From a checkpoint of a small image classifier: depths [4, 8, 4].
Rows from block 8 of a small image classifier, named by matrix and row number. Rows with one number belong to one neuron. Each number is 500 + 50 x the weight over its row's rms, rounded and kept within 0 to 999. All counts start at 0. Numbers have three digits each.
After each neuron's rows are labels from the 100 images, of 14848, where the neuron reaches its largest size: "strongest on" is what is common among them. Only what is clearly more common there than usual is listed. The data: capsule endoscopy frames (Kvasir-Capsule).
# gate: MLP gate (model.blocks.8.mlp.gate.weight, 320x160), inputs 0-79
# fc1: MLP up (model.blocks.8.mlp.fc1.weight, 320x160), inputs 0-79
# fc2: MLP down (model.blocks.8.mlp.fc2.weight, 160x320, transposed), outputs 0-79

gate.7:605518477479435527516496624510441578457545465510492543477471527509449410554534459629410588512536471482499462478510419497546519529492501549467537458437478496491559528472585556384445538615545569456483408489486521515436555515488563594434485546
fc1.7:503482519510570403562501456457479510488497546489508406537506370515530582484508502388527544543536448478506404443446519471490579548524535517475391493578476492584461498561516518539426457533516530493488497490475560525443535485544410497556516507
fc2.7:566523523530530576563447457452493486449523477496422459592417500545510473457584493489459551479528516441486553490506585458460515474427494531495538557588554623505448459543433494460495520433508554505427476422562485484633407504467483500465463587
strongest on: finding: ileocecal valve

gate.74:461521560577613586502540444539508436495474579522516484586497478482520432456445480480511546546468583519475484474458581440429467481441450535496551466485506450369532463514517495522478532633556578452471453486519472481542407429536470451507441500
fc1.74:405506501630563497511524470342504535420454521559502489430537490506453539457461485480445531482454453518425430463459514507543513565521546562587503496463485509529447461509607572400468403584505502582462541536633508505533489469484605490508567453
fc2.74:433549539472477475617462542535579441592566571470438513525508536511481534493502549528544499435524470490531590550494489560569446525592513443455413541557494507512488422414382624524504402443535493448450462493473432470407495533436475543482540483
strongest on: finding: ulcer

gate.0:515547573509454479420469579465435449535465478541587489479497550373452574440462446527462472540490488491519424523537420485476509364436419535548572458475442512599489487517592564575448535436538559508551332502445488487501451507538552475504494465
fc1.0:502490503549514549407548545431500511504497526429651497530479439521575520526491472489520460604393533543518527429498466536402431384500426518447588386500538506411503442463524514473458531531439567505574471482545427624493478545463556484545541515
fc2.0:418458478501472470420476437517587427509493414512484507563624515449488483537451423529544553533466470559519377523632424479497482467467494539447492420509566530513506525585540555401570558517504480560428453490540466484541426474439518477580452451
strongest on: finding: ulcer

gate.245:393427578498490589490530513415496497511454520521501528460454502507464470407557467457495532526406511424584620504508479555484485518536534514378579519534468431537502474478459427591553509532460508510537412583435497460519466557459467455546372578
fc1.245:497479401476549599485433498568504511547607443447449517556496557474471468545490531473578458475565372474497508472432440428508456484551529462518467388533443501432504573515507538535520577578519410519535424452487540440511520496541534584553510600
fc2.245:496520472552487504533504468533530501529542546472520488544550484406469523509462495459509598465527375532499449510460540472447530517445563457505464509491453544537617516449585498429584557500559465484564509493523475493464404507546430529434590591
strongest on: finding: blood fresh

gate.180:581445410555563487410504471471432538378480462553501535542466471565445556484501419546583521489564479450540473424526546545464540416476525472398448482448578481523431441460595477482526502526523468495559486481528588537556518574430491409550525509
fc1.180:398501452468578460448576456478543432500435523554530488469442517435474498561540378486554627515495556498524379501559406489576543460496512529571590447499577414442554507492459503498541475506575480484451523471461423443407549470430482558514467558
fc2.180:523406521475486444521466483490438484438533560464482495535490460461527569490484526496475554504609470532501461564437441536526576441450538428476381675441564474526528481480500488516489541526471531555412495546558477426478489450558528432579498554
strongest on: finding: pylorus

gate.78:505539483529536577593516538492449463474534439498527499575521497479501445470540500598494475416547524416607548482460452367549541509502487526477484502505475558533509500486500438591503452546527472527559501436400485415490424463589443563434497574
fc1.78:532442553415462496440494426479472594534425510533513580482472441511507536472493491429601538501447599497502529419447404530502537447504593470530478536483514540498550566435440510466528609457452541541474482519513452604503482606488440489466510619
fc2.78:581503508518465564501620492439474488516517512483480580556536448405491508505438404487556568541554479525588452522539468502525450453533440454581506480432482438378501463408509521487564544510465621537578500470447521490451437609586473459541425580
strongest on: finding: angiectasia

gate.2:460462585447450497531551464452516443576471512567504496538473462451533514513552489499545434449513544467561487604535607490513514462556521535450559494601521520490528563497466409504511508537454457482533491493445450534493467433424420609371513546
fc1.2:417455554565538469535510566508463510583530601532520433459537627501581520464527461528553408507425506593522490507460499464441402458504421474627408526650499470426462472571484541472485459589497506524480545490502547501492518436508505394523521536
fc2.2:466461520519495531515449606402597522602483534466437428410507519436471487547636463443587517402507432525429463537522449454498434555550449526516481477552479506487406502557417404502499546485487461531543423460463494520520580546546578514431418547
strongest on: finding: ulcer

gate.217:594594505497509522459514439491507514485506482479458540546485450536524488563504533489536499469553442493488511516514387503549464503626537546638550515585519428457524497497547489466460472512521537485536551490480518343408376529461533499406464439
fc1.217:630471560521516467618559455573451451470547453496439384469436501487548438455508563570514473468488509513508533529492455504531504537449563456463548475532584550446571482507561495492527501414551523390588495475413473448508549388462424503434416525
fc2.217:510464498490477498488558608434520532510532462480457462563392445430434552524539537522535468470569456470550516471574532505498509524453346466460544480446493506495478486483445540562473451557568495559554600486518509408434537552529528532534538494
strongest on: finding: angiectasia

gate.312:525472532487442530481518493448539449530567534495454517454557431588504531476456444459473522480623510471571445521518538421528559502526595529489520485424498598508434551553476529524487495429515454456608539496514461572473506522508478505441613473
fc1.312:434489602599535535432515425594448586451548572485611456511526502495454543518442514516570398580509537533475496460535548475506492511519422596452497411523444538505493535553521528480549415454521510422466598497431457568470505461531457532451428565
fc2.312:461460458471474468496574520517532551466544440567538513533489459598572528572588482435499566481467478569485537477452484541456525491532503521501613487502591451596564517432448397473536535569428424492534459383505459530484474544454513464467468454
strongest on: finding: ileocecal valve

gate.67:601506465526609477489534553496512513501510475533609461570508485515503549510468525563423500485479580525487417485529547486530573435463488466508484535467448437503456463530458433539563569569563480430525452384501560408529487499451394479482483557
fc1.67:458527522477513490499566550512466446521543575461499531517515499488556488439465499499508588488511430537533604546518493473483537518559450576576508488604360475444574521510459469494543548418580473495439454557450416539543432536599456425499606471
fc2.67:552564492526569533516484437492505557455468559567530461477533588409453486496494405436507450393486578542499538487458455415583498445512489453404486526479542441497559480518508492476500479442568449476475508560492444478607526435491621524535566509
strongest on: finding: foreign body

gate.316:547568470518582556466464446556503510515595426560431489513446485546474496566549433493556560404452505539545467487457464529530530554460533519493514416445517422466449520535507527474489550540472389503599569446534436435411577427434450448548450477
fc1.316:458440542590623555570476475529497499514501526515606438474496417433505510571506427551518478569484561450453509455520451470507369507477365534457512519522486531492581567479489612478583506496538515459498490540441518510485539550509537539499493510
fc2.316:538527571667532561585601549557459540442508493521521496459460493512486496459563544480453547435454482576502522311509458485505541507603455463488499456526513403457452504513549525465466455449466467572481532489409561486420504540486518465531484486
strongest on: finding: ileocecal valve

gate.15:516494548465513518445545623437530448526424579489534477543412383489561460442550468428553486522567428539479545527499421447508432516473504476571565527546463459599420395514569446512530453521499528472509478486430502504468539511497533429577498506
fc1.15:423495557463449468543527481561460482468474462585531429515452502533357505411482564543556504546502485597423496494493531533386510576512564497480393452452577461494537558446532577402480536477493438491396504485556482503502536511453507518425555567
fc2.15:485494454426548513462524544580485556458539529478455495475503397499472519455527479547435444519476507462535564534487537568484438481446506597485572598537524557450479516459470489527440580362552433431517527574614549541544502481554517516493429422
strongest on: finding: blood fresh

gate.34:508568556449417437479434530425530482470503447509433520463581519539552497544582497498559420504474482537490502439537400434483483509598487505438492646504534509476516459519503576538505551530491472477526512405420471429497489487485453574472477555
fc1.34:543409466502489452454472529471519483550519511639553435552482461419537576464534433502546453422514478517519481524482511536429483539460598462512455639457484520516490450515531560492559470480547584494456458432480492454456491416564515429478482614
fc2.34:512491427489450447497431511473555492378415582564516444456504539519437512508514460420478532534512472432361520529480571501557484550421517500500626473472487439496483573438470426534496441542566543501612550531528520479579518521514481484431525458
strongest on: finding: foreign body

gate.225:504500384605498571505413544450471456535446476518533453463440491511581494341404469530454438506498506540504515531440487505550468552477488519531455484528601550400451546506538573561494524487478543562540546435515448516510499523535516429517536423
fc1.225:532509560400545433547503513587531611461504467527463486516514481405383437513489469501476499539534494516502495635441419420537516495575526484437428571442488502513549566512577592495447565432462517466471472472410521525595558534509425504626504510
fc2.225:443542517533570509510498506518405495358529550451494522512476477573501533544488471503470558552512534522476592538514489493532485548491528534523470593625474522527542536438430520499507505596515497357521536397489461492416498460416561445477472470
strongest on: finding: ulcer

gate.102:488482527545574505546538562551457529453446475526392467502505546570523515523400520470540527506500495534526465579547448487470585465516508479468516429510435481563511470495469466480453496523497593526499547420507520549487599487593594389497559477
fc1.102:437534429548504622441471546469482482525442491512493506508540523433475550496565465480540483430607540522437525510463490449511478539459553414478536457418507494546533455396407546536571415495476511592465495536511459516491512475508465436518378568
fc2.102:477564505553448432526526496443463499524416522538451496553570541468520561489531579526591497532425517522517486443447539468511479555605509558433557454390471487563485505556422579542478379516474520477462586403570499502535576440469494416569416528
strongest on: finding: reduced mucosal view

gate.22:478465502473588522526505433509565561489558541431504476569430490450550495540343524484421488464507516504533496466529551452548507498475454510565486525571448425421566561484539402531424467505494494574442556593469560498466494621439530540412574574
fc1.22:487524503460467529565503513579538495476420538483558513519406403494492418534556530517500416512593445492517361565530372458542535591549461485527562528521542584529433494499464534515510569516465598472415503359487444500560558465511460539521475389
fc2.22:516424522499402540457538450498482458498565489507470511572503429534572468437472527530523457548537578538457551475435475535527466422504463392515449611504504492512492475545541530593536514528575602412503482593445492376497512455405520475496506513
strongest on: finding: angiectasia

gate.274:527476480424467487476493554586465474532545491491533474529462529521573466462532469462518439565499535454495485524620441538577536456558541497409549550487514523517543436581461469588434549503468573514564454497453449430586530472518496558549446433
fc1.274:499552477497408534504464519414450487595498533564442472474523487490496525525509520538446507516449464586536533555438490515530553443553479565450450517476503392490506457463557540448509541526579513559471465520473614491591454456545557520411472548
fc2.274:559527480541458577442491492551525481487543556519527553446547480413525549518466438487485439487529490497453452475513581564425453540454512577458503519538499465491515444504574524443528474579503454557563511481595355479505506497464515534513520421
strongest on: finding: ileocecal valve

gate.280:493446424539451458480497458431546473491531529489492549404592519521537528456602489541400563475522483491455497481586481516400532391516477463429485603418505453499442422559539409492435445519504491483513494558437536480519474486486515552551418550
fc1.280:538424486531591567507550542506503499487445519538599421544502477531451467544494486547561542493466470487590512585498469489487487512530571486404465462563457503502519555553532517515511599556458504531463532541425424509517466471420437480551502581
fc2.280:529498499523471468412476576432608421540403559425486554446483526545479491538536425559522411489475399507438472531444516493560508503458492535591541590562513419515508484548466531521517521572497397483449496543453481492531361523516450455484486410
strongest on: finding: ileocecal valve

gate.208:525454446524486481520525453620525483499515542525534523515558506533455453442463511457432542482432531518434482549528420436481532593442491536592527646621556513561497527486446467479574498531500498450463501507514506466457447593477530517542536496
fc1.208:503553520463408461491494541463612491471554583471523472455485499507542633553637412484500422451510505451497493533452449455551475477492594425515466433421479537629496482454475494526484490523442548485486533452463522423493493482521549433519451526
fc2.208:501462493608447377502480538572454563530504535449486527527491585537450479446462491468485471516454465513466541474509572491494491508476530581531501552530488498514517497416425461440515531543500548582435583483402488422429493518379504543434423517
strongest on: finding: angiectasia

gate.258:488499552546517504577641487442567463453491512523538430506553479484376444503436421486577528509467509460524468478460557485468571580487564541437476477446418578525527454499486432496534404457457468482496506495472486531533550503555438514527430436
fc1.258:517494562523517490495493566485583555567492619472454524542426481470529480510421471471530549617539492457520397517524547557431522465409420412470502453509484513478491454564495547492599445600419544418424529520447547519498510505478452487506444506
fc2.258:541507610534505473505503625412448484506520489448591473564524557472517458454508463488444391506428610588521400536457479445437510526545501498493500478544537522505437520426524520509464495470396514513493546468588616436600563498412457466479564507
strongest on: finding: lymphangiectasia

gate.63:479542534662447454626495392440546504508479469567515531516459517488441474473456469509466503494533554522461495401456503485429432496455512456511485421588453488551546529521462491508422555477532507477465462531501463531573485474544403477467497581
fc1.63:554480423515595492535546479433438456568473421512486499543463546472521526404540492434578462555379576594520603488508512517415492494519476516400539516419486461409504563511617414482486587539588510511471514381483402468531486532509489552463499484
fc2.63:446425487523432546561458478469432493625568526562445494565435536383474484449478463438476603512460477523418503458514517570567535512608477494471550502526425551458591530556438483487492399494612437532517517515517535469504469590515414516576562552
strongest on: finding: ileocecal valve

gate.193:548433510448443458534521564543486400436414481533508495506499646398503556559494446423511459478458529476600449485535547433480466526456495454489522502545433525468467580507476641414495563464531549498409469533458537579584482466537503392510514488
fc1.193:422496482555557479424427395554493540570529475482510473471558444530455465496539463539485443540555460560454521484574482582520541523485528473503482524508521509497513416516551501552498517407448478543564528507507455402389462520485516675532614535
fc2.193:412527463474504400533510455543472526549548517556572457496531486542473493511620562456543494508472531424478580509422413480514554535488532565530569498555588480575443479468543527569503456389529576486537549483529475477529403622450515456414506485
strongest on: finding: reduced mucosal view

gate.308:465486471462539481507447489498401569550560473441516472493422451440487566618614512604606504434507531521459537581489506522425552513479483498508510506554506522514479533452484472394558562473483446509472467396441593577623406498431621476522475501
fc1.308:458552471555650424540415418481548430430638480513505509545513507394533534526576466478549443524500437574485444524489608572461536462479532336615510502484509503430504488552503585471528572526506464442484469526455450509650461521459528540450451434
fc2.308:575506535468639440504442489391531484414526465447585493564571477447478515546603501497501463532503456462535429519434530490495442446505472538539463428472567530394488468574501528627421487532475438468423494568450532530512524594471541484481457517
strongest on: finding: angiectasia

gate.253:454578482486631534521488417515387454495482460446487457347457550600535491599580531511462520459536502450527522511448528577531512468546501446476539466495540500478512491464531452516558505545536365538516509519492567460531515554539476494490546491
fc1.253:434503519430537510603581489510477432520438567493551512485505451438510459481468388637518467521577506513421533610488497593586493550483492490523497450444530548455414573562443476510435551496581506540450432500599485455491530401520547511526476607
fc2.253:541457424514528503572496486490506570424555390501523513465410518527502449496493494463560444465511439545554490416472482412600534558534603498494478511516583534507413527563464522456508518471473456513470508537499454446425600494527529590395473483
strongest on: finding: erosion

gate.246:536555480401478584541449497500527489531413600540474430446485478482462501462487467529533605472435509419522458537471378546533582494494576675469508534525464464521496515512575513447566436574399500521509555442463462464534478425510520612463468383
fc1.246:483502456610495468449482492513501546382477565457527491585412548450452439545511457482385514492472534468466545467558484462487438500565431496589509476499518432560513505516468517543476627478490489455468461629523546482488526614571497417554475539
fc2.246:493489578508559489549420543417511475550527486519599492445517477503612550554429511543546597522495430492451436533472511580547522470543531587620527381500436512484550548533551432454554615529537446484501469510500497508509531519519476510484450493
strongest on: finding: erosion

gate.185:389430573578482562476465510543414427518538553437539528540532502479530530547539460504552580506378508521499463453603496558458493507409492430468561392531481502513498534450571497478381531576423409444528508544411466450506497486595447466457533451
fc1.185:527498462524487581443515433478492440471576509509502393524489536532610552509405541526549448502507559541544466432546513544470545464451462594473532461511440486522417464588468485479506402539608480504498430549511516557538572532520529500379524515
fc2.185:508481500564475506525555451557489485414522486542497505439533656408527421488428444526541515495545471542472455501568497431379458476455469407558523474421457574395442538537447461549462492496477517466461478560476423487439518552518486485536545500
strongest on: finding: ulcer; finding: reduced mucosal view

gate.229:424516538355542502505600517510502502558527434589484501467442509561480497507421433543481482467530441567521450487469436518569555503509564604403490520429549547573455524521458457524495487540501409505538404427476443462459503520459487498422500533
fc1.229:505457461502566566430472463435591383515572522510479446453395413587535501404558504486532463460504520528553554565454482515440468450409595456491546509535486476414478500449530514510482498435413581511490619513563470498593496543456477601509505407
fc2.229:471394482487557485536481452474470467554582439536590494463562539439517401441548484502479541536532502497491496529467530445460578362527497424598474486508544549423472526456455441491529536517493542436405484568444559580601547508457479498508502525
strongest on: finding: lymphangiectasia

gate.6:536585600505631480511485526488479455494529421458494485468500447439540434440482520424439435509629493501587496500543523523471445501436497534479493517489431457559558454530552503529375535548451446522530520476545490464542460520471461516500539550
fc1.6:502471460577414490552468560561520551538460492465518577550542540435488431496486456542492489518551476488578565496434548479486480471421531573519581567608478419537536540596538443415442546516540511523466485539468400486508435448503598461522471527
fc2.6:497402554469563403542573464460509403543508481429509505504557570508513403518502483450504508528511457464540611466437480484539478524516411483377455534497465527512433593527513583419522553499611511459570607488542419566508528455437575515539464517
strongest on: finding: pylorus

gate.12:492467555497497464437543499538498413429468488480583452469543356439505541564530482453546584567552505485479478502563463542404482569568461451517510480509452450426451533405470456475479523452563518412516457451369519459452509486438520518568545531
fc1.12:578511555502487493506510504416488531533464600476454544541483501563439475466479472516429464558564447594517393547432504468559491498520559529478498485560532470505488443554471479517484485545429474562460449470551477549542478486579473628512548518
fc2.12:433555577463431566521490533579523503522380544554416527408439537553576488454483503473555403511581503523518499476558538487478448478526409544471483473528544514468530450465482594500598447462488581427439587487540480484442431515535473555479509457
strongest on: finding: foreign body

gate.104:477413442573515506614511429536494511437472492547466541579427564518504498442476483529420561498490525496488537514476566461464548463488487629516409425497448512519512492440499532519442458527462455473553518475512452473488539532522517527538483525
fc1.104:490508497442435481507502536471579498507589524406566518495468464434511563469484554476582450562536484506479437524497527568536437512549498470482448497527397540459416523526402559523572402552416410473447499451559505548529522466507475447494473476
fc2.104:506504523439499630531464654564531553573488557535442469517510489541443455493475564576525466497551560474498507464447542405367466515531503452463427496518480540446502534567524465592466513438398419586457480423521522508515482551574448423493515516
strongest on: finding: angiectasia

gate.17:475468459449471474406461536567435497510478535503513481489520474489456475489417538563488519544473409465525402535490578524514489449521497513532506493508427433565498525394436498559501498518528534501535544534454440449478533497598571492587501528
fc1.17:445495548537489565618369412419391607569470524426511480489591534543553494514462524511465547569529461456472462492470461489547458599440508532494498559472481548483459529512565558412502543451538477469570615395423470511454447470501530516459542525
fc2.17:584494505468555507461538525566488493597479500630504410494560529498407589554541484463458544547512465448574453482415496537452492502446472475499529569544539465475478580430476504470519466588475514440472508515430515522491490539395507488503494609
strongest on: finding: reduced mucosal view