{
  "arch": "pvt",
  "model": "image classifier",
  "dataset": "capsule endoscopy frames (Kvasir-Capsule)",
  "train_examples": 42238,
  "image_size": 32,
  "crop_scale_min": 1,
  "horizontal_flip": false,
  "cutout": 0.4,
  "targets": ["finding"],
  "num_classes": 11,
  "norm": "layernorm",
  "norm_position": "pre",
  "hidden_act": "swiglu",
  "mlp_ratio": 2,
  "head_dim": 16,
  "fused_qkv": false,
  "qk_norm": true,
  "parallel_block": false,
  "dropout": 0.1,
  "inner_norm": false,
  "patch_size": [2, 2],
  "depths": [4, 8, 4],
  "widths": [80, 160, 320],
  "mixing": "cutmix",
  "loss": "cross_entropy",
  "head_dropout": 0.2,
  "init": "trunc_normal_002",
  "residual_init": "zero_last",
  "optimizer": "muon",
  "muon_scale": "original",
  "learning_rate": 0.015,
  "momentum": 0.98,
  "nesterov": true,
  "orthogonalizer": "newton_schulz_5",
  "adamw_lr_other_params": 0.0015,
  "max_steps": 7700,
  "batch_size": 256,
  "epochs": 46.7,
  "lr_schedule": "linear",
  "final_lr_fraction": 0.05,
  "warmup_steps": 770,
  "weight_decay": 0.02,
  "adamw_weight_decay_other_params": 0.05
}
Rows from block 13 of a small image classifier, named by matrix and row number. Rows with one number belong to one neuron. Each number is 500 + 40 x the weight over its row's rms, rounded and kept within 0 to 999. All counts start at 0. Numbers have three digits each. After the name is the row's rms in percent of the matrix's.
After each neuron's rows are labels from the 100 images, of 14848, where the neuron reaches its largest size: "colour at peak" is the nearest of a few named colours to the mean colour under the peak; "top examples" is what is common among them. Only what is clearly more common there than usual is listed. The data: capsule endoscopy frames (Kvasir-Capsule). In brackets: how many of the 100, against the usual share in percent.
# gate: MLP gate (model.blocks.13.mlp.gate.weight, 640x320), inputs 0-63
# fc1: MLP up (model.blocks.13.mlp.fc1.weight, 640x320), inputs 0-63
# fc2: MLP down (model.blocks.13.mlp.fc2.weight, 320x640, transposed), outputs 0-63

gate.290 011:431538440495492458475468572550438528488486531504538504487481489468472484503487531541474566494527398552587536482535525607499508464550457413491504574546465508382475536545534504494554539499421486
fc1.290 011:460484559479431513480549526474430486520529543495487508485496514466539520476548434479528473521510454452495451445514557509497523461517528508552490575482523456474445514527501565451497494544499518
fc2.290 012:431454452501454497551527472512524488502420496494554516481537486522501444495502543571508492481518552523497565520504539458574438487446500500530475477510495480492522539607548539476498504428465556
colour at peak: orange (47 vs 9)
top examples: finding: lymphangiectasia (100 vs 1.3)

gate.464 011:507460506524552453523513557477564483513513478501515474537441519497493434465491416496519468472549472491515539494528456472551510467529451521537507483505506544522517522549484436520523524504479520
fc1.464 010:370502450492496501538541481495433489562509454515513492504518510539570425445497512471553463430515451499479569546577551431438507458528487542572560490529478479501477543529558459549504454498568554
fc2.464 012:454542468460486536500573499460457566503555535565499450520527538516474502536423510520500503483490480494472483499514495455505501467502516448511553536425457523541421565457527451533485434465446526
colour at peak: black (33 vs 0.6)
top examples: finding: ileocecal valve (70 vs 8.8); finding: pylorus (28 vs 3.4)

gate.597 019:576503481566535466479446544528490498454493473489502438541506542521577517529435499459503544472422550487535464470505434475504471512538507518465466505554481555486507598481540496534474496508476483
fc1.597 019:551489517546480472473432439428462452484580469534560484499446536481473471507528444506455469521462523510492542576601519543421563502467454544465422472486566550504478459557526562483474485386484485
fc2.597 020:505436459490500540475449527509470531526502455509533543490517461534541520507551542525559543582445537582521498520536464472418523498569533435490502517497496560516503536495507493481519470504524512
colour at peak: orange (30 vs 9)
top examples: finding: foreign body (56 vs 1.6); finding: ulcer (27 vs 1.6)

gate.348 019:538420527589493525489511422591424447546518573504545503519506463501541517433520501511486554532568569487456485462507509486433501533496535523471498426490471508468551477530457537548473433516461537
fc1.348 021:549454577532559519491468511551497473386572463532479489485472389551478495551523541488448506527558556424456511457550466470482458491466536438452458526469497474541495457575486454548520437508511424
fc2.348 020:470497446519518542497459504459467561533570445474480485494461486495507465541535519433503497479535518562509493416511502511578489564522387536602514543457445491573484486503520425540482529498531492
colour at peak: orange (26 vs 9)
top examples: finding: reduced mucosal view (76 vs 6.2)

gate.610 151:466495445483439430449455519475576516501535433442440469467568505485573527460533555560537481453446525543556549518472504504503502431501458449468562487494472574523512517484519506486501507467541541
fc1.610 141:565480534451544490434513512478462435454486525493458577513522505477541519520556432470480449597571580464485482515495523484527553487563453466547410408455497492496460463505486467556587488492526487
fc2.610 152:497512471494512507495501523531542515495562502510519436508379514471494452435527445561562434510512513483426496538470512557451521515507445471514557439522514500530471487476562465540490518486529460
colour at peak: orange (32 vs 9)
top examples: finding: ileocecal valve (100 vs 8.8)

gate.507 007:534542410437488450528437460494466539456549565531474581475454479474506458526519468455529531570505509432462540492501539468497526482469498519549465532530504508443496492492536506449554522530500537
fc1.507 008:426500429535466519488579535540501490463513529542484498506480494519522515484555412512513524457550503466525545500468521479527589513514482449483507507462498512460470523543542498488464438475486544
fc2.507 008:499435505528457530467463548510502555537430440514529536479490544557424505482490550494418536487539419493507504536523465452505428485568555485516481499464502523544569562471477483559492574504501440
colour at peak: grey (35 vs 6.4)
top examples: finding: pylorus (52 vs 3.4); finding: ulcer (48 vs 1.6)

gate.72 137:492503503449561472463522507583546532546499526481484494399400477522566567538536502489416539536526478502555504547465555516490569496467529543491510541479546474535536503461585522469448502534492491
fc1.72 142:499549550449495555461509461497497538457551546460498504446518485571533500493494521519514542471509516506521489465465491488545493465520487481531409466446480544569551448541411461454525459528504452
fc2.72 138:441438436510548513490546508509515487448516492521509465485538510447491469567549507514479490518474504515536551549413523527512465504541410508450514550436481565549510512512496429512545459571433455
colour at peak: orange (36 vs 9)
top examples: finding: foreign body (69 vs 1.6)

gate.195 013:486469536435499476455530521426485577502487516492502512603504519484529552444468513497463487529485470522485514433527504521434499499512499476448589486444532462505385521464491504501512495442449460
fc1.195 011:475520512502521517472514463513483489483522449510515619512488489461516507491455529568475527494515461483579493485506488533563469486505525558575513416425458566510516495496575507469491501535543492
fc2.195 013:547429462477418524508523528479510456427477404512538438479485483536531490513521484462473470510506454449542491501517487477512505504532453524453467513529484541434398496505432490477563569504462509
colour at peak: orange (36 vs 9)
top examples: finding: ileocecal valve (80 vs 8.8)

gate.504 005:523456541510492518446566462520481429451508497532520538484505478430518537478533489541534608558541450529415527554484457535509504507414432555508503505505469525511480475512503482467491487426486524
fc1.504 006:506475471487506557524489545490523462504564488518531545565524509500515501507436518493517493482508484418508458491525488494504530489448519509484504535515530486527490458507447466467513516505459533
fc2.504 006:488484479495550432452513571557534490461522535508534501429453467451545428508475433474487432521451513455443579493498471430457478547467435524543521575511400485471499492517551463522485538499522464
colour at peak: orange (35 vs 9)
top examples: finding: foreign body (81 vs 1.6)

gate.572 146:550527449546432529519447502542550462514486513513569484552459466474573485504473489494477455526421473471548528548482483486566440489434493505541487534478488564479465447520476455538596502422464538
fc1.572 142:562439475495435548535471420468543450571504522477502449503419509480538561453492519448489528543522488559533541518512495442487541496538514457513501587555530519472476532399496539504568539560528508
fc2.572 131:460480495464540515486487508523415467471556580423455437546427531520517505428557536512478459569546484554509448516484449527506509433525474499532461429515568484524573532469450503463515485431513498
colour at peak: grey (37 vs 6.4)
top examples: finding: pylorus (26 vs 3.4); finding: lymphangiectasia (25 vs 1.3)

gate.584 144:487530554572454518542498430490506456539591492560483488487470444446488513472517606543430479574473548506510522456517626512489447486537458555471549485511530515469448424555490558589458562521552482
fc1.584 143:512500473524508502438600511468556484514472540435531471601569526514435541444479449507455511441572481587522526447480422434509459500499546470550489487520471555449527521490483433508545580419506533
fc2.584 151:521559478457499509533551479505475465456511526500537505407467453604522490563510500535510453578491517524510545492478501554548544544515537500536498500543480551462416556527545499503518521474552487
colour at peak: grey (29 vs 6.4)
top examples: finding: erosion (97 vs 1.1)

gate.76 135:442537483524488501581511498532519526438513409478557432519476510529521471442492425554608430508467496499470523510438588457531554458527481449449446529550547462500500465442538473516510512496526512
fc1.76 150:562405560514548543503467559478533609471501557543508547453510499389506497519448498505479445448481524437485494371420471521437530499430544496597505502478550492585533488537473529543474524602479497
fc2.76 142:549491471509563559503541500467454520573563574562477497453495517537455394482567576476507503512465431455482496502537507553537534509453482552443460505497509465512527549482516544467499489553452549
colour at peak: grey (64 vs 6.4)
top examples: finding: ulcer (60 vs 1.6); finding: erosion (26 vs 1.1)

gate.614 160:541530430445498534535521456550554502493488539522497477545473450518479474541447498463467504486518500467501561584503560487497520508508531475527476495509464532522470441553461412519520504419486480
fc1.614 158:497490514499431507516405496556433545439529503525512524506447485506522526537456481513517536494515528533455488495527493489554488445486478507476448492535505473483387544454449577511498528478446440
fc2.614 155:518510457525512503484557513514514510487495466458463524528522487520449514557514443421536568480468420480483535515494451545541489456535472507503545550530518495565515540458453534486558559444556493
colour at peak: grey (36 vs 6.4)
top examples: finding: pylorus (47 vs 3.4); finding: erosion (31 vs 1.1)

gate.212 148:467488486477548522487536487527491478549504526510558506512471539532430503469528533485455504445523495481542493477512513541419447483496466462481624513449494473530489453471558455534527476529485546
fc1.212 156:472538529437457492493503481538559421539467542479464473547479501487554472530512524511485458545499437512555489482503516488426426513558555482521544568476468472416460467543470472598470470556433516
fc2.212 143:578568505476527527570444508487463491507440532450454522459466473487578515482479446510431511532432486559477509568518530491522494499502488448516503530596498496452506443514455550543525418543481513
colour at peak: orange (42 vs 9)
top examples: finding: foreign body (83 vs 1.6)

gate.62 123:478522506485562462489481481541492437532485540472517533498501473589524474489439525561506505547489533541487529442462454515524413466568477498492499559565502454406504553557545511527524478451453501
fc1.62 119:503485524539498531549520523555506476481486519443514554487481447508500503426490518457532559504520486470441491511425523515479499444467464555451447531525496413512515482525414496329578547482540515
fc2.62 116:518513549468504526526512506489417448532548563525398480434460466544463553506421486509489517474509486459481501479451521534464478461459534575476529493505477580487516464517432524440472523485515494
colour at peak: orange (32 vs 9)
top examples: finding: foreign body (81 vs 1.6)

gate.119 013:493469467463527525469456445502494487560504566506541513493498541460506503539497492524507412503496461547491444538521502518523464469526487499568521474549495487491467455539490501509590481504536451
fc1.119 011:453513487537480510535486483551458534492437478467441458407535474471450494457466450479476531460499499529433483444511528508519547541465482506447506465504521440556530460499481486510480470470520520
fc2.119 015:473505489528507481478472524506508473413450525545439444475469518479517523474502478478567473514555453508510618526485545461491545504497566472485452470529486496494516493488563492514474443499443499
colour at peak: orange (64 vs 9)
top examples: finding: foreign body (88 vs 1.6)

gate.21 020:574539484529549520592541540469478456552460482459437473535507557525544489420517453552569524462515498468589526485518475511537547491494562501434508518420511475485476471578542467430537522464519505
fc1.21 014:547482474523476520484460584538539391488524471513605504503527525517453451401527489443466487510516512540433545446425546544512518527583492521532484521488447439474460601515485469461550473481465480
fc2.21 025:503528535479457507535516590531536487532451436452542493504520582482549460458500482437494439439507482515593542490516486451511424483473498437528496468446495455524494485498487522491496509536485493
colour at peak: orange (50 vs 9)
top examples: finding: ileocecal valve (100 vs 8.8)